config.toml
arch = "dit"
cond_dim = 256
text_encoder_norm_position = "pre"
text_encoder_mlp_ratio = 6
text_encoder_bias = "none"
text_encoder_qk_norm = false
text_encoder_inner_norm = false
fused_qkv = false
optimizer = "normuon"
max_steps = 15500
adamw_weight_decay_other_params = 0.01
Rows from block 3 of the denoiser of a small text-conditioned image diffusion model, named by matrix and row number. Rows with one number belong to one neuron. Each number is 200 + 20 x the weight over its row's rms, rounded and kept within 0 to 999. All counts start at 0. After the name is the row's rms in percent of the matrix's.
After each neuron's rows are labels from the 100 images, of 14976 (inputs lightly noised), where the neuron reaches its highest value: "place" is the part of the image that holds the peak. Only what is clearly more common there than usual is listed. The data: regions of photos with short descriptions (Visual Genome). In brackets: how many of the 100.
# fc1: MLP up (model.blocks.3.mlp.fc1.weight, 1536x256), inputs 128-255
# fc2: MLP down (model.blocks.3.mlp.fc2.weight, 256x1536, transposed), outputs 128-255

fc1.251,104,220,257,185,157,178,257,222,233,193,205,184,185,202,180,233,196,164,210,210,237,211,221,157,212,247,200,185,206,199,211,201,224,222,225,222,201,235,203,219,164,196,195,178,255,233,167,163,199,184,201,207,180,193,192,217,200,204,177,199,214,195,193,218,180,193,194,205,166,188,187,228,159,198,193,197,180,192,191,165,200,190,193,226,170,162,202,193,199,184,185,245,155,206,201,213,166,192,233,216,208,186,168,176,184,191,207,169,232,209,254,200,209,172,206,200,212,197,208,221,215,213,192,206,216,199,171,167,192
fc2.251,098,192,236,213,176,211,184,218,215,179,232,176,219,202,168,188,221,209,188,230,224,219,230,185,233,192,187,179,178,186,197,213,141,219,212,218,192,133,211,218,233,231,207,179,189,200,207,238,162,217,201,195,216,203,190,181,226,180,207,202,191,238,176,203,224,205,217,182,220,214,182,166,203,174,194,239,232,174,202,211,160,183,193,183,213,227,210,177,200,191,190,235,196,181,222,223,226,273,207,193,213,224,178,186,209,180,188,163,186,206,175,184,212,197,185,204,223,176,212,184,209,190,202,194,177,192,213,239,202
place: top right (50)

fc1.670,124,150,216,160,195,168,192,183,190,208,207,206,171,214,137,196,179,184,219,231,238,184,195,193,192,209,218,198,187,180,197,193,190,184,201,121,196,185,198,200,186,193,194,212,164,189,238,203,159,195,221,197,213,202,186,193,201,193,137,204,194,193,195,233,210,200,198,181,228,236,228,220,202,202,201,198,200,204,212,191,195,205,224,190,212,211,211,202,214,177,204,219,260,215,195,192,182,220,222,200,178,221,190,219,201,186,193,171,191,208,189,219,196,217,200,207,178,214,207,184,217,205,205,198,203,229,189,219,197
fc2.670,100,201,193,202,202,144,175,204,203,228,207,179,215,141,236,201,232,208,188,201,188,186,211,176,216,195,188,186,182,184,202,199,201,198,206,171,196,158,187,210,187,187,215,208,192,177,188,226,207,194,162,178,202,196,202,185,191,196,247,181,203,216,214,173,198,179,196,202,207,191,197,184,212,198,224,183,194,195,201,209,207,222,185,209,185,161,203,174,235,218,197,221,151,199,196,293,197,226,201,195,183,214,200,223,197,209,206,222,224,230,185,163,208,228,186,181,206,234,138,205,219,225,229,181,188,192,205,179,198
place: top left (44)

fc1.363,099,186,227,178,183,226,186,216,148,224,186,216,220,229,221,197,193,207,150,168,191,208,166,235,210,180,217,206,210,226,178,198,204,209,203,188,204,212,168,197,228,204,214,191,227,191,196,211,171,198,217,218,230,192,183,196,210,216,187,216,228,221,214,218,189,208,183,233,200,217,233,202,209,191,187,213,215,191,206,182,198,221,190,190,205,209,208,191,164,204,218,210,159,201,176,215,185,218,243,208,217,223,216,198,231,166,199,189,183,243,212,214,178,192,197,175,174,190,203,169,207,198,241,215,208,228,212,176,225
fc2.363,065,206,206,157,187,189,201,223,205,209,206,177,209,206,167,170,222,185,193,241,185,189,200,186,231,154,194,179,194,213,190,204,221,218,206,206,226,183,196,180,215,210,234,191,203,204,191,220,202,196,213,226,176,179,193,223,209,197,230,171,178,200,218,171,218,147,194,137,228,202,274,198,178,197,212,177,186,192,193,206,186,200,168,192,206,199,215,197,210,194,192,211,219,230,172,165,217,179,203,173,218,209,188,216,180,178,179,170,210,199,209,181,213,190,220,201,210,232,194,214,202,197,164,176,189,157,192,194,230
place: bottom left (33)

fc1.44,095,190,156,188,220,161,209,177,197,168,193,198,223,218,214,210,195,207,205,208,166,201,193,222,216,204,216,216,205,213,176,184,207,213,186,209,200,223,194,201,178,208,213,226,185,180,195,214,188,224,175,193,209,203,195,169,210,173,200,200,204,191,172,195,185,172,154,211,223,185,218,202,179,219,209,193,193,177,158,183,230,222,205,191,233,165,192,213,200,180,179,155,171,211,192,219,203,185,213,199,215,181,194,179,184,213,237,197,231,190,198,212,192,174,185,194,173,206,197,202,225,211,223,212,177,234,208,214,180
fc2.44,097,192,207,210,169,223,198,203,225,138,196,211,184,218,202,224,196,188,173,221,214,207,176,206,185,182,208,216,174,182,196,214,198,215,217,194,180,188,198,190,221,176,193,206,182,208,172,208,205,188,211,200,226,159,213,188,255,209,211,215,212,204,167,198,190,192,212,246,205,209,193,232,201,210,198,201,203,191,232,191,193,165,181,193,180,187,194,186,187,212,218,209,221,243,231,216,238,227,177,189,208,201,182,192,201,172,220,185,196,214,233,177,199,195,198,167,184,182,190,211,213,224,218,206,198,201,222,236,209
place: top centre (34)

fc1.31,093,142,197,157,188,177,217,182,195,181,179,208,191,196,201,211,188,233,202,183,193,201,193,214,187,181,168,230,176,211,193,203,230,189,176,180,190,234,194,183,241,185,207,204,256,193,188,248,170,195,198,213,226,184,164,224,200,209,223,194,206,211,203,189,194,151,240,185,217,227,193,210,200,195,218,194,194,193,160,167,221,198,199,200,208,162,195,185,168,214,198,189,176,179,203,205,163,201,200,241,214,205,187,205,212,179,223,200,228,209,176,187,208,219,196,190,163,205,195,192,213,202,224,196,193,236,203,210,194
fc2.31,089,247,176,189,213,181,226,236,217,221,191,199,200,189,222,206,205,242,199,193,179,216,195,197,238,174,208,179,189,214,225,183,166,210,220,192,213,195,179,196,170,240,222,199,189,176,198,232,213,210,196,189,197,208,175,168,203,175,216,218,207,202,188,191,206,225,195,214,193,208,204,211,205,210,205,211,196,192,203,196,142,203,203,188,163,191,209,196,220,201,203,197,190,167,191,177,204,201,226,213,195,193,219,181,231,190,192,199,196,207,178,169,205,193,205,204,189,238,199,180,197,219,198,199,210,207,198,173,196
place: top left (44)

fc1.208,089,205,219,196,246,188,221,177,199,188,187,200,150,162,181,154,196,189,200,171,176,193,187,213,204,175,189,190,207,227,197,202,186,195,221,212,198,190,186,224,229,193,206,218,194,190,203,192,199,176,201,244,201,192,236,216,193,189,206,218,188,194,196,168,201,209,226,199,209,226,200,246,236,247,166,197,193,191,209,211,193,166,227,193,209,170,194,213,186,184,194,220,179,191,208,155,194,198,207,216,202,219,187,218,181,177,192,195,199,215,200,174,202,251,188,194,187,202,234,195,197,189,204,202,170,221,198,184,183
fc2.208,094,192,174,226,212,195,207,214,210,219,208,197,214,187,198,228,234,229,210,209,233,155,185,198,245,181,181,213,224,182,212,183,176,190,216,227,208,180,201,193,185,193,202,184,175,190,171,181,213,210,212,196,184,214,204,176,181,219,203,184,204,200,160,174,218,207,222,185,220,186,194,186,188,180,182,218,217,199,217,146,204,204,171,232,181,190,229,199,226,191,196,212,211,230,197,205,210,182,208,197,186,201,161,178,191,212,199,193,205,213,233,202,216,199,201,202,219,140,236,181,215,228,184,176,179,167,208,200,189
place: bottom left (96)

fc1.87,091,195,242,255,236,207,206,178,189,187,189,192,181,172,202,165,190,188,185,194,220,196,198,203,216,199,193,205,208,206,191,218,200,207,219,206,211,216,193,221,186,201,198,206,209,209,203,208,215,194,202,233,209,185,208,187,179,187,200,216,206,195,187,211,214,215,233,188,184,244,248,235,230,201,197,199,205,203,208,217,193,172,209,181,180,175,196,194,202,232,193,219,211,169,190,215,157,182,176,206,233,205,215,220,209,192,186,179,209,208,191,148,191,210,190,207,180,179,196,205,179,202,189,185,181,213,236,198,191
fc2.87,102,224,222,221,217,227,220,184,217,203,213,195,195,198,199,218,197,250,184,191,225,157,181,189,224,185,194,212,204,207,225,201,179,185,228,206,199,188,208,196,203,194,210,178,196,185,197,232,215,204,216,192,185,219,202,198,183,206,205,177,198,197,156,179,194,165,234,203,217,176,185,171,189,170,174,197,209,184,200,142,195,219,182,241,186,211,212,192,210,200,201,201,191,235,172,205,189,159,216,175,204,190,146,173,181,221,183,208,204,221,227,208,197,164,192,201,188,186,216,218,195,239,166,175,203,198,193,183,213
place: bottom left (89)

fc1.743,096,188,241,239,185,234,181,187,171,206,191,200,188,198,225,195,211,214,195,189,165,196,209,216,178,196,189,224,219,184,233,213,193,202,203,198,204,205,190,232,189,172,159,243,185,207,200,209,231,192,227,224,238,182,191,225,187,208,195,167,217,218,244,224,225,230,196,211,217,203,224,208,198,190,176,207,212,222,246,233,176,206,204,256,170,218,193,211,206,203,196,202,204,189,186,223,178,201,205,220,222,202,148,185,212,228,201,189,193,203,212,126,201,205,189,213,210,233,206,210,193,211,205,234,226,201,169,190,202
fc2.743,106,197,207,176,205,209,209,200,180,194,204,192,179,224,216,211,182,181,194,232,129,205,203,216,209,225,188,241,188,183,193,199,180,220,191,218,207,238,218,230,205,213,232,243,209,194,210,198,207,194,198,231,188,213,167,234,179,190,208,222,240,196,256,187,198,188,231,193,216,202,195,206,210,192,172,217,193,210,165,196,225,208,210,218,227,197,191,214,206,220,217,203,223,157,221,211,208,193,204,200,174,164,199,167,194,203,194,179,207,202,205,260,229,177,222,203,179,205,229,203,197,211,185,174,182,177,222,218,185
place: bottom left (37)

fc1.660,091,204,176,155,191,223,205,194,194,184,208,198,201,232,122,175,209,182,169,202,221,191,184,132,196,215,196,196,169,186,187,197,220,207,224,230,184,159,197,202,207,202,207,193,213,183,197,215,186,209,182,147,204,206,191,203,182,195,200,197,223,195,169,182,183,182,206,172,196,207,219,210,217,164,173,201,179,212,206,170,189,205,169,204,193,229,205,208,197,205,212,169,213,154,191,175,206,191,155,207,207,223,199,185,206,198,204,206,196,170,173,197,190,186,186,213,180,215,171,178,178,217,175,203,177,199,201,168,211
fc2.660,073,184,205,177,165,212,149,215,215,207,195,253,178,226,193,183,188,188,179,211,194,198,203,224,218,205,179,199,199,192,196,201,259,200,197,201,209,219,181,220,218,211,205,196,229,196,201,220,218,175,174,244,192,199,222,189,173,205,212,164,247,179,176,211,230,185,184,195,216,202,235,186,211,205,217,190,200,211,177,188,200,209,208,220,219,179,224,178,182,206,234,170,196,195,217,202,215,188,220,207,225,203,206,175,197,169,182,159,190,175,204,183,178,205,194,199,177,157,196,207,208,209,218,212,178,233,194,230,201
place: bottom left (48)

fc1.329,093,190,176,264,176,210,197,191,197,204,201,181,210,189,207,206,232,194,191,187,214,221,203,196,221,193,191,179,201,192,230,189,199,196,212,237,223,204,188,213,199,222,179,186,219,202,152,164,209,199,218,215,187,203,187,202,164,204,177,191,182,196,214,186,215,179,159,231,188,189,169,192,195,189,228,202,190,184,217,180,165,179,216,199,226,198,183,157,181,192,192,186,174,173,181,254,228,203,195,150,215,229,194,189,165,182,216,192,150,197,204,218,179,210,210,195,154,194,199,183,195,202,188,227,199,207,226,214,197
fc2.329,095,233,119,188,176,223,219,208,217,203,186,201,175,199,221,182,240,233,187,192,193,208,200,182,208,201,211,245,219,202,233,235,208,187,218,185,191,205,225,187,210,211,219,153,170,212,180,220,252,235,168,176,209,192,218,203,178,179,199,202,178,226,193,164,202,188,181,212,186,189,204,210,177,209,226,196,196,187,225,230,213,200,161,216,168,239,192,192,208,183,207,184,203,221,208,207,187,181,204,197,228,195,162,205,244,218,253,201,210,187,213,218,209,229,189,186,184,197,192,217,185,226,213,188,194,187,187,192,193
place: top right (34)

fc1.394,099,200,196,208,211,193,221,180,174,209,211,178,210,180,199,208,206,217,190,183,160,192,181,207,199,174,183,206,170,232,178,205,234,212,186,197,189,188,184,171,221,235,192,228,199,249,187,204,204,204,182,247,170,209,214,193,233,206,194,219,187,207,203,194,205,224,231,186,244,182,200,174,195,252,205,174,207,183,200,157,209,194,225,194,167,206,156,203,198,205,207,193,221,205,201,220,204,182,181,182,206,211,196,231,198,223,184,214,223,206,132,161,193,224,198,198,147,192,185,228,189,205,213,188,207,194,210,175,187
fc2.394,094,200,185,194,215,206,221,210,210,207,157,210,192,204,203,195,192,204,192,248,174,229,237,221,208,212,218,198,200,212,166,180,186,210,168,209,230,205,219,221,217,194,198,245,203,157,181,177,176,189,199,160,204,213,206,190,199,193,229,199,173,242,213,182,182,205,151,219,185,183,208,232,202,248,211,176,200,143,220,234,161,194,238,206,228,209,188,200,191,208,215,199,188,199,199,242,202,220,232,244,188,213,204,245,191,184,192,206,206,206,271,218,238,201,169,200,193,194,223,172,213,227,185,183,188,216,185,193,189
place: bottom left (34)

fc1.83,117,211,201,218,190,199,200,201,192,187,211,228,173,204,183,210,207,212,193,197,195,204,193,184,192,188,162,179,196,195,208,183,201,188,207,199,192,206,201,190,189,200,255,196,200,208,225,206,225,193,207,171,232,200,197,211,202,150,165,214,166,230,207,195,215,204,217,153,207,182,193,198,201,216,215,184,233,190,202,182,180,197,164,178,201,192,224,193,242,202,216,216,170,199,186,215,191,211,200,199,218,189,165,185,192,195,205,219,214,267,184,202,205,201,204,201,229,218,192,206,166,207,212,220,226,215,176,219,190
fc2.83,152,187,208,159,217,166,203,204,199,182,196,207,226,182,227,222,193,198,186,204,195,209,190,214,182,193,196,203,180,227,196,213,206,198,187,184,197,178,213,194,207,210,207,202,178,222,216,194,220,231,197,175,199,203,216,182,210,228,220,187,151,198,202,240,181,188,213,254,192,186,210,196,217,211,186,195,206,193,206,209,201,192,155,206,224,216,219,178,226,214,237,203,225,201,193,197,166,211,211,202,225,167,185,194,222,197,179,192,210,130,204,174,185,214,208,198,195,191,196,171,185,209,196,208,191,192,201,212,188
place: top centre (28)