Rows from block 3 of the denoiser of a small text-conditioned image diffusion model, named by matrix and row number. Rows with one number belong to one neuron. Each number is 128 + 24 x the weight over its row's rms, rounded and kept within 0 to 255. All counts start at 0.
After each neuron's rows are labels from the 100 images, of 14976 (inputs lightly noised), where the neuron reaches its highest value: "strongest on" is what is common among them. Only what is clearly more common there than usual is listed. The data: regions of photos with short descriptions (Visual Genome).
# fc1: MLP up (model.blocks.3.mlp.fc1.weight, 1536x256), inputs 128-255
# fc2: MLP down (model.blocks.3.mlp.fc2.weight, 256x1536, transposed), outputs 128-255

fc1.516 [125 106 123 116 150 163 105  89 151 125 142 120 151 126 158 113 136 137 140 126 149 121 110 123 133 149 179 184 175 111 114 118 125 112 112 111 139 121 135 119 146  86 108 237 120 143 170 137 150 133 153 101 116  99  90  72 112 115 143 138 129 181 124 130  93 112 167 102 126 153 145 125 127 121 142 132 140 111 118 131 127 128 166 138 138 145 133 132 169 158 156  82 199 132  91 149 122 137 161  67 119 104 110 136 142 132  82  97 145 163  84 102 152 120 139 137  84 100  95 137 118 123 142 129 129 108 106 133]
fc2.516 [139 149 129  94 106 145 191 125 115 134 127 129 126 101 130 120  90 122 107  60 148 118 109 119 153 144 116 139 157  96 184 106 102  64 137 126  71 132 155 123  70 108 115 137 135 131  91 122 112 131 141 125 124 119  96  92 124  93 142 116 133 109 109 123 124 153 165 140 154 141 176 122 112 127  97 140 121 150 123 125 139 125 115 148 131 182 119 128  86 158 125 128 100 164 144 163 158 129  99 178 174 130 160 127 131 116 134 135 106 104 112 144  97 111 131 140 168 144 148 142 185 150 129 145 121 107 141 133]
strongest on: text has "black"

fc1.450 [111 146 129 106 113 153 148 113 110 102 150 107 122 119 150  89 160 139  72 124 187 178 117 170 114 101 133 105 143 173 150 133  90 127 138 135 129 125 133  97 154 140 124 145 105 130 126 103 181 131 141 122 106 122 115 134 134 130 165 128 125 129 135 188 116 122 126 120 137 145 131 133 134 151 193 179 141  88 125 124 149  98 112  86 136 131  87 170 117  90 102 131 172 165 111 128 113 128 115 132 115 102 164 127  88 132 163 116 110 149 124  83 142 111 108 151  96  98 132 121 129 135 112 135 109  86 119 151]
fc2.450 [132 141 129 110 159 160 149 108 111 130 129 124 136 120 164 146 105 150 114 131 110 110 132 142 145  87 109  81 105 111 165 136 122 144 141 118  70 124 138 184 153 103 149 112 159  84 142 104 176 106 189 158 119 136 112 127 119 140 120 125 131 111 136 156 114 156 145 119  96 119 103 135 132 168 126 133 131 152 171 100 155 104  94 137  74 173  87 135 115 112 124 177 143  87 115 109 150 115 124 141 122 158 168 113 165 113  83 146 148 153 137 133 177  85 118 173 146 127 122 118 144  78 112 153 118 125 118 124]
strongest on: text has "red"

fc1.181 [167 104 128 132 156 119 134 132 119 118 137 139 133 168 110 119 131 205 131 119  81  92 121 100  91 121 126 126 117 133  94 136  86 129 161 114 134 122 115 127 128 124 150  97 148 145 149 108 164 132 107 120 150 156 128 153 144 111 150 102 126 104 122 200 101 151  98 126 117 122 104 122 133 143 144 151 198 120 154 183 141 157 145 119 130 123  98 136 163 134  97 115 132 108 159 128 148 127 101 160 137 103 158 102 125 149 142 139 131 138 108 127 143 152 100 166 121 153 121 121 131 123 147  97 102  99 130 127]
fc2.181 [165 146 131  94 129 112 135 106 120 127 110  88 130 146 135 123 106 134 120 145 148 136 141 119 118 156 148 104 107 165 147 110 137 114  96 121 128 141 109 120 124  99 123 129 170  96 161 122 179 118 119 141 128 135 120 115 117 145  82  69  77 146 158  94 140 157 197 119 169 145 132 118 121 142  96 129 112 132 149 104 138 178 119 129 126 117 154 105 146 144 156 158 162 120 124 111 144 179 135  91  97 172 104  95 135 100 140 112 128 117 104 121 124 121 125 133 120 143  64 139 117 103 140 110 131 123 145 116]
strongest on: text has "red"

fc1.120 [130 108 108 126 104 153 122  95 102 137 130 147 153 158 150 109 116 111 122 153  66 122  65 133 141 134 122 112 127 116  92 117 115 134 121 154 111 104 152 119 127  99 146 138 109 125 135  92 145 117  99 167 108  87  88 123  99 134 145 123 112 196 161 143 130  99 165 105 161 145  96 122  74 126 162 146 137 158 111 135 117 101 153 125 130 128 139 129 109 123 112 177 140 160 118 125 130 120 120  82 112 112 156 142 148  99 137 120 154 126 168  99 106 154 135 119  95 111 130 116 132 108 102  73 112 120 128 111]
fc2.120 [122 161 143 133  94 146 157 113 109 140  97 113 113 132 107 138 141 147 104  90 111 144 106 121 144 138 145 104  40 158 117 109 132 101 113 114 171 112 132 104 120 165 130  96 212 123 130 118 107 126 104 140 142 113 127 111 115 126 136  91 142 156  61 129 141 136 126 148 156  87 114 151 113  90 178 131 105  63 157 140 137  92 117 158 101 113 115 147 113  99  80 168 143  93 144 173 135 187 111 101 136 106 149 131 136 178 131 117 145 162 129 129 103 107 118 148  98 157 121 145 139 141 131 132 117 131 130 118]
strongest on: text has "red"

fc1.321 [125 112 113 136 132 148 108  86 141 117 115 124  92 142 134 139 102 130 128  93  98 118 129 130 126 128 117 114 148 153 140  98 115 172 116 136 140 116 113 183 123 127 150 155 111 114 117 116  98 103 111 165 143  99 132 145 109 144 129 137 131  93  99 129 117 137 129  86  96  79 150 128 116 172 129 142 128 128 121 114  81 121  83 111 116 166 152 157 129  89 182 129 102 151 130 181 122 125 113  80 135 144 135 103 138 125 103  76 150 112 131 119 112 114 127 110 212 116 135 123 137  39 116 161 152 140  82 104]
fc2.321 [116 107  93 111 136 147 122  98 168 134 156 135 171 117  84 119 123 140 105  80 107 127 119 170 139 134 107 108 139 171 128 115 128 161 137 133 123 123 109 107 153 114 173 143 122 164 115 129  71 156 138  98 113 138 154 147 137 111 121 168 103  96 156 131 120 141  91 130 111 146 108 125 123 109 113 124 173 103 130 174 133 129 177 123 143 169  92  99 122 143 150 139 133 113 130  83 136  87 168 139 157 183  99 180 146 145 122 116 131 152  93 139 154 142 155  53 117 125 120 112 159 179 148 113 117 135 181  99]
strongest on: text has "green"

fc1.127 [125 123 131 154 129 115 133 155 139 205 142 101 152 120 103 134 152 131  99 129 139  86 104 153 101 111 152 147 112 135 131 115 153 147 113 118 127  97 146 139 111 113 129 131 119 157 122 137 157  74  90 118 118 119 127 108 157 164 151 136 174 114 143 103 124 135 121 132 100 155 110 153 132 122 146 136 122 139 123 141 154 132  99 111 137 137 161 152  96 131 147  90 146 117 129 157 141 145 113 127 133 116 138  92  86 136 118 111 159 126 119 123 107 136 176 127 126 103 138 123 150 122 138 135 169 111 115  98]
fc2.127 [148 135 123 117  79 125 158 114 116 137 109 156 111 141 131  94 160 131 119 129 109 109 138 103 137 115 133 110 113 127 139 122 100  81 160 112 103 149 141 135 142  99  81 158 167  78 116 132 152 122 131 137 108 137 135 117 150 108  98 116 143 119 134 120  83 110 124 113 152 189 161 127 115 198 139 134 142  90 144 106 148  94 111 134 141  72 138 117 130 109 137 139 109  70 148 177 124 149 121 155 138 113 139 101 173 119  91  91 167 142 125 168 110 121 118 134 126 121 143 130 108  63 187 136 125 141 142  94]
strongest on: text has "red"

fc1.233 [ 99 124 176 113 124 131 127 129 154 138 149 116 135 116  96 113 159 112 126 144 110 126 120 129  84 132 150 125 144 134 106  96 102 145 149 120 120 152 157 128 114 128 137 137  86 140 134 162 143 143  85  97 107  70  98 143 142 124 120 138 131 104 150 194 128 131 123 109 132 162  84 109 131 137 153 166 127 133 130 123 139 107 113 110 111 139 136 118 102 117 128 124 138 134 105 156 136 125 140 149 139  98 102 133 115 164 116 115 106 129 133 140 128  80 145 110  96 124  98 109 124 133  48 160 158 105 133 192]
fc2.233 [145 115 165  94 121 164 129 110 165 141 123 158 142 116 143 101  92 134 154 152 137 141 166 140 125 149 103 117 111 116 140 156 134 108 119 147 121 135 127 176 139  91 124 127 166 109 138 153 192  96  85 142 130 135  96 102 132 122 131 139 116 133 110 123 126 122 122 120 119 136 120 126 136 185 147 138 126 122 127 109 147 135  84 103 175 109 154  87 135 133 111 165 144 111 137 206 140 135 105 166 144 131 113 143 171 161 133  61 121 122 114 127 142 119 124 108 135 113 136 131 126  90 114 106 149 132 128 136]
strongest on: text has "red"

fc1.69 [140 131 118  97 121 181 158 113 121 118 174 159 146 122 145 140 151 159 148 111 157 130 145 132 123 164 129 141 149 145 121 167 125 130 125 103 108 139  91 140 179 132 108 109 145 150 127 137 120 115 111 117 112 130 124 182 123 151 157 106 142 119 105 112 120 125 101 154 130  96 151 137 114 120 132 122  95 129 134  88 136 131 163 115 174 160 165 162 116  45 120  97  58 136  94 132 149 147  94 110 110 122 149 143  98 110 108  89 165 137 148 123 126 120  93 141 132 168 166 161 125  39 127 128 130 121 125 117]
fc2.69 [145 136 156 110 145 112 152 143 153 121 102  75 111 124 114 148 131 134 142 138 157 141 164 131 145 114 135 150 112 139 131 176 117 123 168 123 106 124  79 132 126 114 143 116 179 127 160 151 109  87 114 141 186 127 155 168 124  89 147 156 120 154  70 156 111 112 109 131 116 110 120 135 133 138 149 121 158  88 122 104 152 145 144 125 159 131 149 155 159 199 156  73 214 161 125 126 146 152 147 112 105 125 139 114  98 140 144 107 103 132 121 126 124  96 140 116 142 135 107 140 127 157 125 130  93 102 160 149]
strongest on: text has "yellow"

fc1.304 [128 119 201 111 106 165 148 123 122 129 150 115  91 163  96 157 198 118 131 117 141 138 144 144 125 128 116 144 141 135 157 127 120 110 117 125 169 123 113 129 132 133 113 182 138 131 149 151 142 131 133 126 162 125 133 108 108 117 117 182 136 115 122 114 121 129 130 130 153 108 138 117  74 118 118 127 139 175 134 114 166 153 117 122 114 133 147 115 129 114 108 142 198  90 106 125 149 204 125 129 152 143 147 143 112 167 119 156  57 179  97 122 112 132 125 138 175 166 115 107 133 111 113 114 119  94 128 131]
fc2.304 [101 111 111 107 142 105 126 119 114 120 106 127 158  95  98 113  96 126 147 121 139 120 146 136  88 142 100  72 124  95 119 105 131 136 110 152 122 114 138 135 113 128 113  87 108 129 150 146 152 104 119 109 101 129  83  78 159 122 130 167 121  94 114 131 101 149 149 105 143 130 116 123 130  58 141 141 122 128  98 108  97 142  98  97 139 149 117 123 147 161 122  85 163 170 100  98 123  98 120 107 109 122 155 110 121 162 132 156 153 163 160 112 140 126 132 142 159 117 123 121 107 120 114 153 114 123 137 113]
strongest on: text has "blue"

fc1.593 [106 174  61 160 112 107 158 122 149 144 147 124 132 124 130 125 136  86 126 151  76 151 160 159 129 144 139 124  93 179 124 131  98 162 159  98 164 100 178 121 134  99 113 140 146 128 148 116 163 139 151 137 145 120 101 129 115 104 185 130 157 111 134 161 140 115 171 123 163 146 129 125 101 131 151 122 123 117 123  87 143  73 124 119 105 147 143 132 126 100 155 104 165 132 107 135  93  85 136 126 159 124 121 159  90 121 182 164 137 137 125 160 133 124 172 149  84 120 124 172 127 161 129 144 115 107 110 104]
fc2.593 [115  75 129 115  78 105 162 132 100 115 137 119 136 106 167 147  77 137 172 111  60 138 120 128 166  89 135  96 133 117 131 125 139 140 165 148  81 102 103 127 185 131 103 118 129 116 105 115 155  95 130 105  97 164  95 101 170 127  90 156 120  90 165 159 138 126 117 113 129 114 161 123 122 167 116 141 155 141 183 104 143 124  95 144 147 157 110 132 131 107 112 156 134 123 164 143 144 156 100  95 135 173 135  99 160 138  78 184 136 163 171 131 168 109 142 142 133 157 141 139 141  84 139 122 115 141 178 102]
strongest on: text has "red"

fc1.620 [125 125 137 126 134 150 141 107  96 107 134 113 118 132 160 112 150 116 118 101 124 125 166 135 124 149  94 125 128 135 143 116 140 168 111 136 124 110 131 140 165 125 138 101 140  86 134 148 188 107 158 116 109 142 121 148 103 136 145 176 136 121 138 125 134 149 110 124 152 138  91 147 135 137 113 129 134  70 150 165 195 154 144 122 140 162 129 149 136  82 123 152  17  79 122 115 134 117 159 115 137 144 125 153 129 137 100 109 171 128 105 124 109 126 126 138 201 141 120 129 128  28 124 132 147 139 116 126]
fc2.620 [138 127 156 127 121 122 122 157 114 122  96 140  80 135 173 131 106 123 110 155 165 128 120 127 150 123 123 154 136 133 104 126 113 142 128 127 118 137 149 135 117 141 138 129 155 100 110 102 170 133 145 117 131 136 108 145 125 129 115 162 119  90 164 134 147 161 145 137 137 149 110 125 106 129 144 132 130 162  86 110  87 129 146 153 171 131 121 154 134 198 146 114 128 173 100 148 138 101 108 155 107 130 131 106  86 125 152 127 103 135 159 113 119 121 130 196 130 152 149 109 135 170 117 124  89 105 115 122]
strongest on: text has "green"

fc1.282 [120 139 144 133  97 132 128 151 135 125 154 115  75 179 136 131 148  86 165 100  86 117 156 112 122 129 150 145 108 146 149 156 122  94 146 138 155 139 142  94 126 123 102 122 117 123 171 127 106 142 109 123 124 104 116 137 148 173 140  99 142 140 128 125 139 118 137 133 188 179 155  76 130  89 139 149 139 133 133 116 144 119 125 143  97 149 122 167 144 120 114 128 145 115  76  96 133 139 116  80 108 120 160 127 101 127 118 195  62 136 145 128 139 126 118 160 122 176 103  68 121  76 137 109 121  99 115 124]
fc2.282 [113 135 136 114 127 110 129 123  93 143 114 122 139 150 126 158 108 142 132 109 131 106 105 137  56  79 131 113 130 121 117 135 113 150 142 100 127 127  59 168 109 138 145 114  96 153 116 192 144 151 143  97 122 153 124 133 114 127  99 142 133 105  89 148  98 126 140 102 117  81 110 113  91 137 143 135 108 161 106 154  92 106 101 118 121 104  89 155 136  97 121 120  95 151 125 114 130 145 118 134 142 116 119 142 176 130 135 142 204 160 157 107 162 129 118 141  87  98 135 109  96 136 144 122 113 138 140 113]
strongest on: text has "blue"